A small multi-label audio tagger, trained from scratch.
Model: 1.65M parameters, activation relu, widths [128, 192, 288].
Training: soap at rate 0.0016, 11700 steps, batches of 256.
Data: trained on synthesized solo parts of chorales (CocoChorales), 39062 training examples.
Rows from block 9 of a small multi-label audio tagger, named by matrix and row number. Rows with one number belong to one channel. Each number is 128 + 32 x the weight over its row's rms, rounded and kept within 0 to 255. All counts start at 0. Numbers have three digits each.
Before each channel's rows are labels from the 100 clips, of 14848, where the channel reaches its highest value: "peak on" is the class under the peak; "top examples" is what is common among them. Only what is clearly more common there than usual is listed. The data: synthesized solo parts of chorales (CocoChorales). In brackets: how many of the 100, against the usual share in percent.
# convs1: first pointwise conv (model.blocks.9.convs.1.weight, 288x288x1), inputs 0-287
# convs3: second pointwise conv (model.blocks.9.convs.3.weight, 288x288x1, transposed), outputs 0-287

peak on: A#3 (28 vs 3.1)
top examples: note A#3 (66 vs 10.7); cello (51 vs 10); note D#3 (35 vs 2.4); note A#2 (30 vs 0.5)
convs1.0:138088141130192124151179138196116137090154078128121078183123123122107133122124137196173113182161144121101100056179085128100093165157132060166145183162163105130166105134110186094138124145161122106156079103141145182112123118092127095143087099130056143082122160120115140132121198085118099065061088181081129117102113102115124121100123075141085122133165102134105073133073110186083095175191112137131131137131139151167105094119133170125132121084172095100167056142084082146100163112100092155114060073113140133162134049144168127172169134113117122150164173081135115117145123200089076071098106096154124128120125183154192144129099170158170100151127141083144145155118144117132176144136162118117135109102160137100140145170095118134136167146136126134114079154140137115123102139067112071077077112108103111069155128100127125093084104140141071096094088148147108190153113172103174124
convs3.0:113100158113135148111065157116162107143094221176102114106117096125168105162064097107130105137171144108169115103134149149106182090182134144119143163148128141079105129117151204147116117140106114158104187116130159132113160116199125136146127139169225154153104160141137163135165157073165116080123106102148095155103145168114114143143084177174085090097154115114123071083113137195101149140111181148120124153171132135158150111107125082176147154124188181125103168121103189037143101084121139156169135121100179101134147113132138154159129102070078144110101099171136114120147114203056112153167107163089117102103138117130071123191120146132108167074144126058126116139158115179083076121168103121126185177162130130146140171121159112109084129093168142117179132184183099096136116143183123147135115135135125067166086122136142174117123189065141106157134081132141148131090067102086162109

peak on: G#3 (50 vs 2.5)
top examples: note G#3 (65 vs 8.4); note A#3 (42 vs 10.7); note G3 (36 vs 6.2); cello (30 vs 10)
convs1.185:148138116113113115107119157111138148143125095156112178142141095103150124084124094158129131142141067130154095104161144192132127090178148168134101153141086172149144162148131101126152088108151153098135080091099092119127116063153139100125127170119214167122182167127109164120108088166146096157168116050138029017138080155151078096155152096123060146111101101117144202031168131150124132108117134039124117137163135189150201142151104075129151141102147137116094187145131125143119152177134033120159135169131145146182112101067146137109138118103168134161093214141088089135085134132113142126081108115144155115127188179129120143108146108163176169157136122199052094126140098143182101113123119138101115193044117152172149149148106181150117106066153140114119175079085125130100143124109116092122164130104155122119125123097111128113100143124137133127107108109142140148123102114117124103
convs3.185:130169170098143153130157151122165094165191158093161158109105098150173117176143164127123143141120114126128139074059114096109066140127150173132135160151134053098107161134147106103141104143142112137125168101077111118133155178142152116117148166137086122098126122108127115160134080079076135130049154120102215205106159099157104156115120115113101218128151177117067247141153154089115142128115124149133158165146131099184040108128078073117173149187130123154138065178134074095108143161143090093182116159174108149113189141108112097193122117114116066113210066107145136126135145120089169130115114105138139189117114123124148183125180148110153150148154147153116121090173147143075173080083140074121151104098146110133117145136141080156080136170139142086108132161119132152120094183108145111165128109089087098108181135117130117140070145132166111099112101125130090102095172090168135139

peak on: F#5 (34 vs 2.6)
top examples: note G#5 (97 vs 3.8); note F#5 (72 vs 6.9); trumpet (46 vs 8)
convs1.210:094194138153123138014142179000093121097158099110139121106139111128143145119113184158145162162132177149134142106123124085106126095091086112120137128128139109062104099117187107137116167103040127125118091143108145121158172096087140165114158097127158106156186153172127137075154109148134088142229149151155127081139176123079086127123116133132091141117112130202152076166137092129083120085118123140131092159163203148126134116132111067199152179145144134114128126129125145038047151138153183054141125189145114105127095099184122123134103115150105130098157165172138104116139144114079162073117196167144175125135171095184104120094139163148130126112091111146116141108081036065158140094184100141132148130140116107096132129082127176104132140141146095131139131129124151132140119164173125147135150146163101098145116160132126097103138109122163136120112150136119097122127136136094117117
convs3.210:127127183123138184087128154036205141082123092121106078146175166118127153120137179169110144116165095120179072165135115144110135111133122157151108167145178152123146149112192138106110140112194114141096173122146147108083115160141123166096170117159099146059144201148132144143105089074136153126193161105162103056125141203158130178121081136114121090153135152084104196142063118135117135144122150088203199144143139127111119128148171109173116140193110122145102081095108135043091144061127105097084141122084157134134134107085170162113156145088171152157110124150102165124089139142095105167153117106165113110158146200049120096097171112087106136097098144184072129136064113060096089102117138152147102163116136187141122093163159121177131116114129187134162172105134161144144153164169126113164082087118096145118118105102097138112129133177104121119133149116144091134102108147119077087

peak on: C4 (32 vs 3.1)
top examples: note C4 (45 vs 10.7); note G#3 (41 vs 8.4); note G3 (35 vs 6.2); bassoon (34 vs 8.6)
convs1.111:164099106151118057123142131186148082156103155068097127157113075131140148133128057110157110125164178160126116164105144132087116149128157121112145094107060107166144159119106137094115087109123147132097059100138163090112119105130161096160192156119052157136144145132189161118109134098119104137153104171131129113078142149128055103103132031130150066100102125137129103131105116161149147109122151147119146177106168123082076091131139166151134136111180118082104151140153098065129185159061121102110172122169099051134105142140132147175112072110071099126158065177122112168172138084108102054150167143112141138119117150132145162182111102106127165146117148054084192151140110181129133109106095155121115124143114155122152152107099109103090043097109145134196097188111087116123178134138087145066115147094196139104114151142118089088114176103203157165129110141113107110042150126142138106
convs3.111:171075162106146139134179140090139107093136118071148189145124126109146109115112123089081165128148082049140119097140156143111102121089162119181110124151116086135117130142190124071095114105125088140112079153107100197109133093110184076145143099118085108148153101164074139178161147130087147132156130123093114199093144135116109114093160101140111113113095115169116126130108151170107176173114118094098098159166105146174145080148103045091133123111108107099118157140134118098126106097211124035151158076110114119148094132132079115159139086126105132098219132113138152082183140175135117161129122120113162158135167153077105107134119180060131170129055136137136122108099178104147132110126112125122171144174119110138193149149144125115140138089143103116130168111096161124122138102225035089084178147154158169105143146117133176173135142107052029143075099083135105101109121168147088107

peak on: G#3 (25 vs 2.5)
top examples: note G3 (58 vs 6.2); bassoon (55 vs 8.6); note G#3 (54 vs 8.4); note A#3 (51 vs 10.7)
convs1.44:142169098117124132146142130112109151128141136110175135075076116136098065182227139153159156137130129139100079093080149077152146122144189136104114127082074100157134102158085165109127103149116115160097137115162119038138144130141114045138105147137155130113120119107102169113107100199140130139110151149073133132149034122125121078137126113139162114110157084104117115118165123109119165149088055123100153118134168091171123093122165157110170083088138142129047087101168152135142153117120157076112186146152100061143123161103118101107104073153062104070212123177119075163111178160094112148105148124053109088123129101087177118162182104101124127132129169120168133134132212134151121103123192128130127137108117066157198158122163091148135143208121127154097144138139113111126152155145135155115129102162091101127105119185115111192099050140103150148115108126118178163118149151183080147
convs3.44:163131112135123185115127086093154062099108111100134189147156165139117203121147144114091135147120110170196170087091158173198135138152147102111178105129166207065127091105085111152154109143119128059151106122124147144142142095124143136188079100111112129083113128114134095100108090030157156166139081140131149102075117111160098099145142139144161198122142176154089140106179174175142125103121163053128124146087074109120058167100091086111160102162089209117149086083149123133151146120163155120161157126126098186104102143109114094119145102172146179136093198069104115115091085126138115130088178175086131121084087099078079143102141147100111146067101104132121114115071184110141160169140119143119179097119102091151164172094121148092132151086135157068132132106119103082147135160118156119134120123103124090136097068105122161099161132068109127097140074068141109170115156135106149154

peak on: silence (50 vs 12.2); G3 (36 vs 1.7)
top examples: note G3 (49 vs 6.2); note G#3 (49 vs 8.4); note A#3 (36 vs 10.7); note A4 (28 vs 8.7)
convs1.87:160121141150129112100116129183099102163113097181151117137118149078147108120128038154117075153118113156116152121079099113160102121145158172133089095123097115109147118113111088146120110135153112167117132116118166086127140159147154155140133111143132105167128101152192089145138139047131105122138102145124119171149142084133125063190156077117136198128129136127133159099130149161113141132036140173130135092077069095121168129090083065135150132155114106131119066163193144156157102101113108146124154105083215105182141070160147145150091102188179109108110205124088130153085125187171137119137097131098103064162139156133163150165170129090047108108105097143082215136156156150115143151129066158088118079153139165108142157076145149166092139180097143047186126109154152103103117151093113105119062119161087146148151109158183132170135108137075140138121101158078106099183109063103125137
convs3.87:167131167156105151108149128072198146106186099123102078137123141104196130105078116178132172122099065128155136146128082101149100110119120149124059146097141100140137064162115100087156104152164117104131104169100151156125129115112115074124145116084117108096170109091113126120145175101157089144141128102101106151129136162106106084133068111116053129136153154095121094164096122103095142236171136144115151083141165064148171148079184122120109122129105121148119171155119170101132090102096190123082078120131136092101075080117141136109106088100162075130098123173189104106115127112143107192131122156092148189131142133136139105115240173107111120065095078136126178142095173134152154124125124110189131129143137153131132126216090089133159169141076103158114133067100098102162133086161123091126101082149085127123191186065103166079172129100182104090107164139078159150115109112126141130

peak on: F#5 (35 vs 2.6); C4 (28 vs 3.1)
top examples: note F#5 (40 vs 6.9); note C4 (37 vs 10.7); note F3 (30 vs 3.7); note G#3 (27 vs 8.4)
convs1.26:085103127123102113092129171126071165163144226106140221156144127110190114101082100044108109140134094101168164156134189049139138191181110111152128108122168120114140152150151117127167109105162106136133157101140172113128121111172132162137148145128170138130179096077137158127141154146136153083138068147182144115103128122139144110169093174125143090103158119149149128123126199122121143153118118147113121110172082096126132095111118118151132187134060092101185187090185065081104143117125146158112143172093091141091142144169108131168151134090088183144104123141133115154186180103158140204159153136069093165133194137146115108140086136114131106125120116096109156107104126116137099131141112070061167165163098170068173139174153181140167143077110196117101099065099134116122133172175113158066089123159138169135150149157155105208134119108098138116143166209133143151145134101104149122
convs3.26:149114088147092121156089133130129111181108238116106165153173118129115115106140163109111132119112083104125104123104128158090148125209155057138113167209137180078128155153145144145140080180111091103123128078111148115122123125129152052098132141136141160117144028091178189107104155148074128126147092142126060152099136092125101161106150101134129099153164113100144127129150108110109099149075090134085120128149066156158133116125148123069148162059088156101121164101195142134097068109126152103154121133164104088169125167094121143130095164149158190105118165170137106116076168121146136118138161099140186165121123144133134125141119108187128145226136183101146130097143082160143112120112176116156053136127134085154157145116095183062065066107096089095126088166161108114117115134157122130084145135105135113092122149098106082171122096103130154174081029169103135163147098104154128152

peak on: C4 (78 vs 3.1)
top examples: note C4 (100 vs 10.7); note A#3 (45 vs 10.7); note C#4 (36 vs 12.2); note G#3 (27 vs 8.4)
convs1.235:124129078121103136133157133070109127101095123131116129163100101152113087122096123126172153148181150104125174139138122114122144134115133073169084119132139145131080090151185168079091135198163101162142133081147094143083105111191136142094134090085152123123164137159100067081115113166124159164115127136131159051171181091099091141167172120115149093121159137162109112117170137124113101113139155141147142107138135147112135133091102111113191148116154136191092148162115113112102146163190181135150079161108107117097181126157079153111094088099051129100166111121057079139120117218046116073085112064146118150142064083173129180134065095119082131123105134142127188129112162101120206186150143083105146107118072114124112119160133144141117110132128185122097175056130116165138113088165095172127100107152106161105217152116102137156130128154145097117138150117088120191063068187169156136
convs3.235:104115095104096157142141103050145124116113152160125161132116100123152130152136148150098141141114116127163144163027112148179110109164122086181176086153136189138138143148177090133127136159106102108156100128105093112108094124161112080147151063206115130084101092168130148184122132112130139111120099144151115106145111124136109110089083112167135110098087057128092111123105051105126145132124122111100130151156131116148076102178079114098088102089130082058096122064144099117099178097151117146115141138163112141134157103129107110100155085151034140159081142138158202085081142069189147117135134067172118116164136212148133139129149151161090122059169155137131101111029179080133135146121089153135104174148072119094118106081159210128199156116110138089126136116149152157149098121100141150085156183095064152136155157145142100126124121115136140159108062133126189108125109121056133085

peak on: F#5 (86 vs 2.6)
top examples: note F#5 (100 vs 6.9); note E5 (57 vs 7.4); note D#5 (39 vs 8.6); trumpet (34 vs 8)
convs1.58:149200091125161136076171172153134084108118123113159142085183152119103115149119154138117157087151159137088159157136086142083150140135078093137099113092175110125128092113114073098150120118121141167137104125131157147149078111099101143156157120045144148125153138115119135151107170159149139143096110095145154101116134090136122118126111142091169058120129086094109116164121136105165170196127118157065118102158108088166109136077110114128081130156139120139147103119160145115171148130139115110111169097070133147110121094157081123136198105105130096132108138137138167177146108081160171125124079205117145151149164115145098105098174142178145102156136138129156151172115127168131162121174151000159107124103125199111099192113191114148156160154100094141103099100073116107119063186084182215136134072137142153125177089105135143122135165129130096167124139107144126116082121148145135114
convs3.58:057128140135064141094132084106187136095094020144140109093084108150155124145110183153113143180181103155103136114124093118189142106122117084069125137165112123147122142143138092080150137138133161174127117138099123094174128110145181126162122200120096184108091111120167116096157119113110152142078199159122147052124161144112128112120110157129158175129100090133072139147161150121129109125089111059054104108141176139091063146133147070128159168175145105190141076106101120111129127079124090127107092146119099130113119132159151180159123173200128092191093119119114100091157164132120130184089150090122099109153107121195124149186128119144122121160148103138093113140171065207153127110152160024085154136088121145143105201178135127144120137133139190158117153075084113156141174112121137153102156144116062156132161083158133176137122105138135151111159106147117092117149076110139187139

peak on: C4 (30 vs 3.1)
top examples: bassoon (100 vs 8.6); note D4 (54 vs 12.4); note C4 (53 vs 10.7); note D#4 (35 vs 11.2)
convs1.182:162159136091100117116116103136119107125124121109175158156135099123090139146136139112140104149127164118117119129123157091119127181069127113133130152110114112112140108225116117151133088120149129136118162131116177069087146183107085169126180092093096127119105100113085127145123103105145156047127156133099114045135152122167139084115131128114126124112089152109092175131173119110240150109175130142155125156127106139173098082143151153233123116138149131105005157102129110127131134083080134128109151147097190083120130080140122149145106120095130255191145100089140102101168172141146112121117157129078129160150119149181127104153135217128104121116142033142115118135134151142087105127118104150160123131079140121119110138132108105167125111110152084179154130141111153093110105109133151120181133124152151159175122128125183107139185094141124119158116041213122119135127112092148146165
convs3.182:162147161160161109152099165146149125142100124126078074108134118115143132115150087122181224135125132125152096141100101160087205185150093136133142131131183107071134148155147148099130167106093131100129083144074121167131160091137147116122155195119107129148098128123147165094150156170117093127167006105104144075130189144136137105137129143081119134153072100120150147086228102121079163160091128075110131137114135127101049132166106112148158139119114141137031129138141149144109141151108144092066125105205065097160163121104122090117116157094163138174147088144114127124139131175129130140141160137127183093133123140117112096114169073117139099117093100145152120145172142127134137106095126144106151127162160089114202128162163113082132181082046164086128133158115118121141162127139130098198094098131123109159090115120092119150132136160120103144105000175149130127130121137107197132

peak on: silence (94 vs 12.2)
top examples: note D4 (43 vs 12.4); note C4 (35 vs 10.7); clarinet (29 vs 8.9); note B4 (25 vs 9.4)
convs1.48:135120168163114104158102128115155164109116160105086097165111139154120127110100107141112090098185129085161159139122152071128099084216117123137117113102053153083131126161170091144098072146130145123140129167145165118081128135092148156163087101150064131152142130094089126138136138112136171027061097132097165093147188152134167126205115170101087105096160109111095124086096153087116133185094090108127127091205104125187127139159103108150156161161114151102212150123177116143137106153078146105160126170111169183094097097197104119225109140158139206139147152121148125083104091086145110109141166133154002134114125093111136123178133133125114142130140115147161134131097143088113112123164133124126118071142114110112169103128120126144161131139035137084156173155122157057102066113150127125157128154126165112110112140081199137074133102098133145142139077146109152114134117078102130128
convs3.48:166137119149102107118119083133133166116150175137137119125116140124152143116103157125106180187109115149115144133171174146084115154158156136090112104135131116166138092123153117113134095112124139097141116148110142102082135131116147118119098160120097146144117147103121148176171148112144095119091102106065079110139085230078179170136116106098154171140092126190127160162123200158098112124109118158168137102075051120154106144147123110104142148151120147147189111134120201123141134163125130104121165105146082151173127106201161121119165113145108082145096128144156144131075104135085122110085112137190000123108114126108153153159166119123116127071093148101120121082096180136076119100145134124165116168158144138137121160147108096105129144138111190093135051155148067094141104122139145144086092177144200113198111105106065146171141104120071084166189208099171132099082157174134180119

peak on: F#5 (88 vs 2.6)
top examples: note F#5 (100 vs 6.9); note E5 (62 vs 7.4); note D#5 (39 vs 8.6); flute (37 vs 8.6)
convs1.197:159140135145132108146169182108139124111105135140142125167186105117135085105123167128090154116146168140176148089131097127170103086185093119088139106111122059134112132141132139131098177092093105091101110122150142131102097169142114147095159151099142195139121098127107145096112144157154130140130081124145158132129121085146121079137106156102105114171136070125145111179116131105099105166100140123127153127106152134126107102117150138117074188079118108128101090132141123138143126156115136096049153120120068138118141138143120131120180126126131088114112126133143156143147122136105106099090159201092117136148169101065152135063160128159097116137150058116115118165138129167166105152152120000133106127106093162165132130156173125131157185133147148119152088108145088135156122137145133242113128114077140148121160179148142152131142161136118107091137126171148178114099095112100110119
convs3.197:176090102148160049108094188140019120148139144117098095150163155103123141126146092161199130058098107100202119146180152115130149120156095078173144180145108153151133130117108111129177189121140102096166156086134134141114185129118074123101077117103120078093156126162113151142140140074114111125135115139112090137138132195148154142166121143098139088114159178185102093085087113113144082129087139127128128118112202127155205148129133198152092116121110100118155180114136139182131111190101189130104147125076106114124156124094114147117189114098147127155140168126129138183154143113125141108154071164162105173087194109098155109087116149118109139083143173088167109140153164035118149139111129255153141113149148107117108094141063123144102154065118132129108130120117146073096138133134100099105064128142166096097135135139124087087143132094144147128113146182126156133149174134107078149

peak on: G#3 (32 vs 2.5); A3 (25 vs 2.5)
top examples: note A#3 (61 vs 10.7); bassoon (56 vs 8.6); note A3 (49 vs 8.6); note G#3 (41 vs 8.4)
convs1.1:075127133127117148134098149078137119100148115111162119160113149117144093108128161119116110135128121124188083147138146197120128187073111159142159134126057126135164071111126141136133099131147083101114196120126141114135101122071122136146128166072188156154124128108153095132129100114130077132018178095143041169142072142114100050139058048139113119108096113129117159132151158125179134143151105114108126069144023123121091170103079123120154084176163049177119091159175152168117095147156076095123116120144104171134129126131134140167150102070135084102131141110093064210148087132137167187126145121109127105116085116158128142127142124141110136131089072143095141199138156127138130107145073106158157109114143066157157133081127104136121127107139095081127171107043113023113124140111165070137167149127121114135122109142154123118159143138149115161114036154117129099128120163077125145
convs3.1:137148165140112107105151128207102089134145162126129136107131158096116069131120147151104138132103083101165097136103134152140127141075135116102149095172093131159147171161160133116069138058077127125133094115133094121145216117182111128141144112129124127112115158081146165134144146101094131130232170084074124112155055091095091149141120158129109108149139162152155135131098120102161076125157121150162093159137106147104145134103055122111141117090151202000107149145138117076144174208159106181106130137096101069108144119153090094151189119128153121144145125143109112075151087161146152106109163119118090126139090180130110083105144114115147132176143131153135126155043172085111108184113122165167117110118152178108130138082190153107104145162154117109163209170097068115119128120123069153159108161129100105097108116157188021128126161148088132089084171151138128125118061145132144133

peak on: C4 (81 vs 3.1)
top examples: note C4 (100 vs 10.7); bassoon (37 vs 8.6); note C#4 (36 vs 12.2); note D4 (31 vs 12.4)
convs1.176:086125065104136122155144135131091098117117116149132155111161081108148116146132154150181157148148137138125113128110138111128125091154193139105098123082152112142071102137219124159133135152205111137154128101149132150124067113255110120088117087117140130145133109150116037088119122152145177158133136134108119118123096146148139150173186118150104107097170125113133116141118113149173132125177113089100143077090105128083148107100086121101127123150132112148105115089114143151123134100098134101127130095073129156091255127140056217092154114159086135092133114149049044122147116156114148129147111088105105124152129111130125133112041102122099142179158174121130171117108155133143147124150125107126165092118133104113095134110147099113166041130154101138116145097146170141107100185128169084134087108110122193071165129145114083136125153137133093129122088113079157181049172111070178150
convs3.176:119108060155086045114146141127170151119134124151090117162113116100131192155140140170126157151105143117109113099120121111134148107068147109165107110091129178121104113183042158124128132177234121095123105139183119127083167145009105107101152100121115126139117131139133042049144123126152107117172115147167139107088070124133111146174128113124131142138155115128122113126156089130137129114144103150108125107148124127152120119116109164107119160121146139167111134138132155182154121125130124207166131132083096139103026143156163053151167104131181106124144144170091097070136135159106092151131138119152128080130109139107118114118072119151176080097122143128165124103093098080150097151161144144134135135151126102119136140166108089140105083142105139128133098088020061128136122130113137159131091148137189147152193134098114124134139094052132128007103127138139147140235120147090196145

peak on: silence (62 vs 12.2)
top examples: note A#5 (41 vs 1.3); note E5 (41 vs 7.4); note G5 (33 vs 6.3); note D5 (32 vs 8.1)
convs1.152:152190173192172124101071134138156149122120109124059070123114132124116132064155133098117202140161136137132061171124122093193127097139145126145127129111163147112099154119117095133105125123162142138108090102088163190106122129107117143094065140112081104085110126126090113110124129095094168124022000123179076187104159149131124136108132067140078144102184153074166126108141082153130146118120148158133155125154109160134098099117107120177170111205148189079189146128088097123152141144152090092152102130107086143105122133096138112111151123144126216152150180140105140110128097118113099147144186134129057082139168147165111153150120104129158127108130166175108079142108128110124114147124146078138126120098142159105082102102130099162137116064172146169081169076133191096204139152168173135146144132138122105139113106147082129164109143120127181141141041169118150150113154079140152145
convs3.152:169168158113174155128104167124167132120119122155104080170108086156131133077156072216102138146182111178159158146145143146087102125143148148144157132099125104160161119209113146142171206129124123172152174128104045166170098117135159174129207132186192111086156150167122096155094140157123079074178161114064159122110134137138119181122119160144079106144094112110140135162143166098221147124103148119159116162118163118183120093087117111080128087127125077153096103123067110154128112159129103141102166126070146118052134109198181193133128083181125076150161117135152160132178106114161142153157111157167183138097175132088129155164155149121169141098106077184120096113096168109116087148194078143138165145145124146127102110077131134157151141174077134153082124132133151140126101113163051124122174124107124140132118094152114171137085159107132075140140177128118087135169107118145126092

peak on: F#5 (38 vs 2.6)
top examples: note F#5 (44 vs 6.9); note G#3 (42 vs 8.4); note A#3 (29 vs 10.7); note E5 (27 vs 7.4)
convs1.228:148105096155083118112201110171113138118192116048211195202153100148112166117153132111105126152148097157128139182157123128027134150158039171140108118115098132072126121087134108127135072092090177136134103049089183143170148098147089112133135106124123131188126157123137146108138166142074135122113108150139053146134115095118101114165137122153147169180152120068154146149091112165114129123112141115132155120127123157111030123093193119104111146142129134119102046152170101140056141099176103131110111128151177162126131089125107086145124113098124089128148153176159118105048138160159135040092119170104120133203133104121121144156175078130120121099139060136174157140109134123103102123154098113135155081132108175156128138092152158133109114172145144201144129117121187101122143128090137139096114089104087165138131101114157079167151167158111124090123126149145136097092164133216127137
convs3.228:141128130102067111071186129158199153121143174124129080142096118120130120147162161105101088118140127090150150151123158161122131171153114144119085137139139102183087122133162094111123154188131066141115113147122084152095092085132088155155177125141113087117137139132133102144112097149110124103053220104196132103130116130150152081142199129192133201056150150063128119074150142089152156134071099142144150149112110154135092136147114118152119146162085104167175113148152139145049108138149154137142135105102128114115188145113122075137133108116096146120120179103155083058098115154143124136158152135100177114188157158150135125136111124087054163073154144082161110101047064182160117126142111084158160119115114160155128068198095120145095154182098113079154104110151117182235134101133145153112150116088085189143137117105071177134162086080152103155128129114173144119071150115121142135

peak on: silence (97 vs 12.2)
top examples: note C#5 (98 vs 9.9); note D5 (46 vs 8.1); note A4 (29 vs 8.7); note B4 (28 vs 9.4)
convs1.278:141168108181177122088109151119115151141135131099093114168155148052158118131141156141102109093126121207114114106054116095127068143144112090084142139140174131141098130090116102110145131075143168153096086120095159111044122203108104143117114167126081128122112136165115078125127104093136117100197149123149074091128113106075103120120096111166069098119103151086127109167143129131164150131075160135116114151124034166122148130126103149139125149064117081169124096103134111139131153085056156117110083135140125123105164103179095123148077162102114081181129086177072113102144110119103129100127111107112172144154124135205096154152182125171130069119162120142138175134132188101052165131173141086154107110115105187118141096109170094096110092168149120128172113045133101109142173119107063173134125085117142138172138195157204151120131108184180028160127155131144110112123164134094119147
convs3.278:177188107126138113165076140121101145096159186154127142090137145128054067143134152157144092081082110189097127167159124123141115110120144068073123086106096143076088086138113127175149123095142164068117166135128168086195126123164116178153111154131199119127089116185131055113099179121125168133156091156162123179137146116179091171153134080097109109119153126118136162105134154144177182114167127078154089055086100090145143107196137153161178137098174196135098118184142151088145152140082140170084165162086175105135103160116129097141117113064136114142134093158163177192088104157107072125143088166148122181122137076136085129144163089110109114136105140150096205207151063145128080104154118117134121059136109105138153128135083125121195106084107147090136107127193125091086124143123140115126131136114093142191102146117160072135142099131155151107128111130105150154139139094100145097

peak on: silence (97 vs 12.2)
top examples: note C4 (100 vs 10.7); note C#4 (43 vs 12.2); note D#4 (32 vs 11.2); note D4 (32 vs 12.4)
convs1.30:148080154096119124148129175161155128108162113113120110128123126164120209156121085106173130116087174178152117130084102197138114100151122169138173151078078147174199204149098108133147135151119079103125135151138132132124195147007158119168138111099063145146093156129154151032111161073140121112111120136138107128116124157148093102090141184145107146149056093128115137106128166115144135147135150109104125140137109148123140158141191144144084099148153129102145147189110124097126135137093104065127100116173169119110026109139221118161110152116101147131116137103167119158094149088116069161108172172151160102069192159119156153111210098163123149123186132121119145142129088113124127068138149132106088143151166143114144081171110149140109167127134109088162121173130120102106127173139111156128172103193165138121124170092137163123132137182107126076150167138140075143231137115106076144
convs3.30:105150154127181162102158110049101148111104152106159144069164148169125052122143092137129118142181111152164113147114099150129082123138086136106142134165098119136154118086170091149145139102085126151167173125132103087147092131255182120127074164158090109117076139136132207193157117123160135139072119108092124117157179118133122119052126132148133136152057103125085143147096182110135104114137156100155102133053118123082086121149109132134139094146113074178135126093104135122142130118108122077095117127094161172150196135148120229140118160154117139121088117098143114142141127108152136105135094073177120170103136148137111104063148166180108145146113092103139082141148147120081130067170151105112103092130121123091108140085200109141143191137138110166112131144187147134066147144129126134145107120145136112081100137103092099136115128184119157183113184144078065120068071105177058070

peak on: G#3 (38 vs 2.5)
top examples: note G#3 (74 vs 8.4); note A#3 (69 vs 10.7); note G3 (56 vs 6.2); cello (53 vs 10)
convs1.219:112121174134151122089089148135088122164168098160128134163128144130064143147082060137184177095154095048143177103122125076147129102154102136116114134196116128213137135141126126087150125128127147092135187070095072071154137067110133103128045130130121160179068154114115086095159081127176112110115093151119143113121103136110154106109151122129173124168140093104116153112094143178098144116084123093106152109139036081203154128127129076144160130129148089156119083150178070093089110154124171117104119122157156150119102121123168172133110156086093178127108133237140084110130122133121138128154149134122145115074142130160142118221179139131123091119191119101025138177084123135115164071111161149119159127131094111145092114121083168191154102169139135146089157076148134132100139151141127098105117127114072059084136131095088100128090136119093127115113115101093149168178120183113141135
convs3.219:150111205134114083155119135134112184134150195152079132107143103104105099181146095101092116074169226079095074125089159100079081115092177136075099128119122129205114161057154144091106130110140136185126133077094092164127138192086101139025141138133120078151118146086106086148119146132133112113099171152116140109129182203133190169140145097134124133109140124160127145132204139151104107106125065083143147154144106189144123080123063138187101154133101141152127170128155106115141111125099075125165148131126090153117101100131171132142146135168140191144119094165107133060179163120085110148096149171153096130140149085115121122155125084138093155176100142111189143166159125131102137110137117148173061110173169109108112145120104096192115062125109156159165087150096127113141132155159129199179126089148123112119141163167147152174173136107097126170150149114094151119155074125089083118

peak on: silence (96 vs 12.2)
top examples: note D5 (100 vs 8.1); note C5 (38 vs 10.4); note E5 (35 vs 7.4)
convs1.260:122148117114098133110095128125130132180170125181096128129073131000169112066150165149084167119126131209097130127129143091121148088118212128182161130153134165175142101122099123120147122107125157153143171125162105112141165110094133092137175139113016146198105140096102153140074119104165112116136118110126169145143142131148111144191091134115101128126110127103118105168105197183165121141098152150084171131145146220161098121132154127128098153171106156104098153127104123103116191079119089114215148134136170160120120092122144149121111135167108078112152112114177184160145132179106110128134108156123095100112176153175134123167103107122121147151166177117097158131002093141129130144129135131166139112161178199150149082163142145129073106101136128162146169165118148097169120138147119155144136126048121161118094090153131161129189149117138158141150111122121091131121138083132111117
convs3.260:122135133100144107153152153160141106185106108162158112179065084058094133173094122150107106137148102068144129118121192164109165165112165090077110140150147171112161140165159178118133157135112167132151187198111139141118108117168152142169153099059051121119115066123160136121146097136109109083127138153128177150135095057120134147171149103167109098186114118096154167111123115137094153144092179142076153086094130184139121084149117102130115126150092158064146090123212144076142138158155163133157112123117092140109118119163162128086116088128100121175148115140168200123148137159184123176131189150089099152166136140099138179112108132171131107130064140079126099102019144159119068123145214113149170108120136134066136128103066224137115103108078106124112134163174116157150101106132127109135097129170099165087101151129125141136055137180120142132196127126099077139104105149139139111

peak on: G#3 (73 vs 2.5)
top examples: note G#3 (100 vs 8.4); note A#3 (54 vs 10.7); instrument: tuba (36 vs 8.7); note F#3 (31 vs 4.8)
convs1.244:139159132138081084156097144122108160121119208158137193078161102141097143139072072159126161134123126142137077120111120148110115137140187119176162144143132165129102136167115152101155144157110126119125107102121111151127189143093159140157127090162113204112186100131149154127128209108151129136102104127114117093121069096089080044126098106166145130103114103122108145116175066134144161144129051128154105111121147167139098159088138099077091131116142119075124130135123155091174117090112163091131152147146142182129124135104139125109134102139094106106175167135087099151154096099107092129121070093067140135117107131087151133120091094152158110073114135146085076089102048129178141107115134136097156116159117061115106163118149058138117128129140102121165112157098131132145131133154102255181161115146096130143196140164157085094117129111143125117148094160202112237041103143206127057
convs3.244:123135125120102170163154171154106099063099201086113166153137061130091139129101143099095142097174140133151054101176148196086106183178121113084130085103171127118090111155123092071090140104134140129097134100108076112118192140182133121113115114116140154122178162155117134110160117136157184122107105073100149117169189094139187101139087062134144182139110097098115084141116128121150113122136085160197138194136154123155146135175155178180139143143098124058121122130088109139129123144142107168099100073100174173073126165101186131145125102120135122083103137062104126129052141128130138089077148161064195156131097083123129109194141132100129125076175120124098155127155108108137147190151109141115100112116093150160112144108106072121156109162132132100057162120111156158149125135160160166123160105136146152063138133094118228107075133105139112108112149054100088135060139151090143157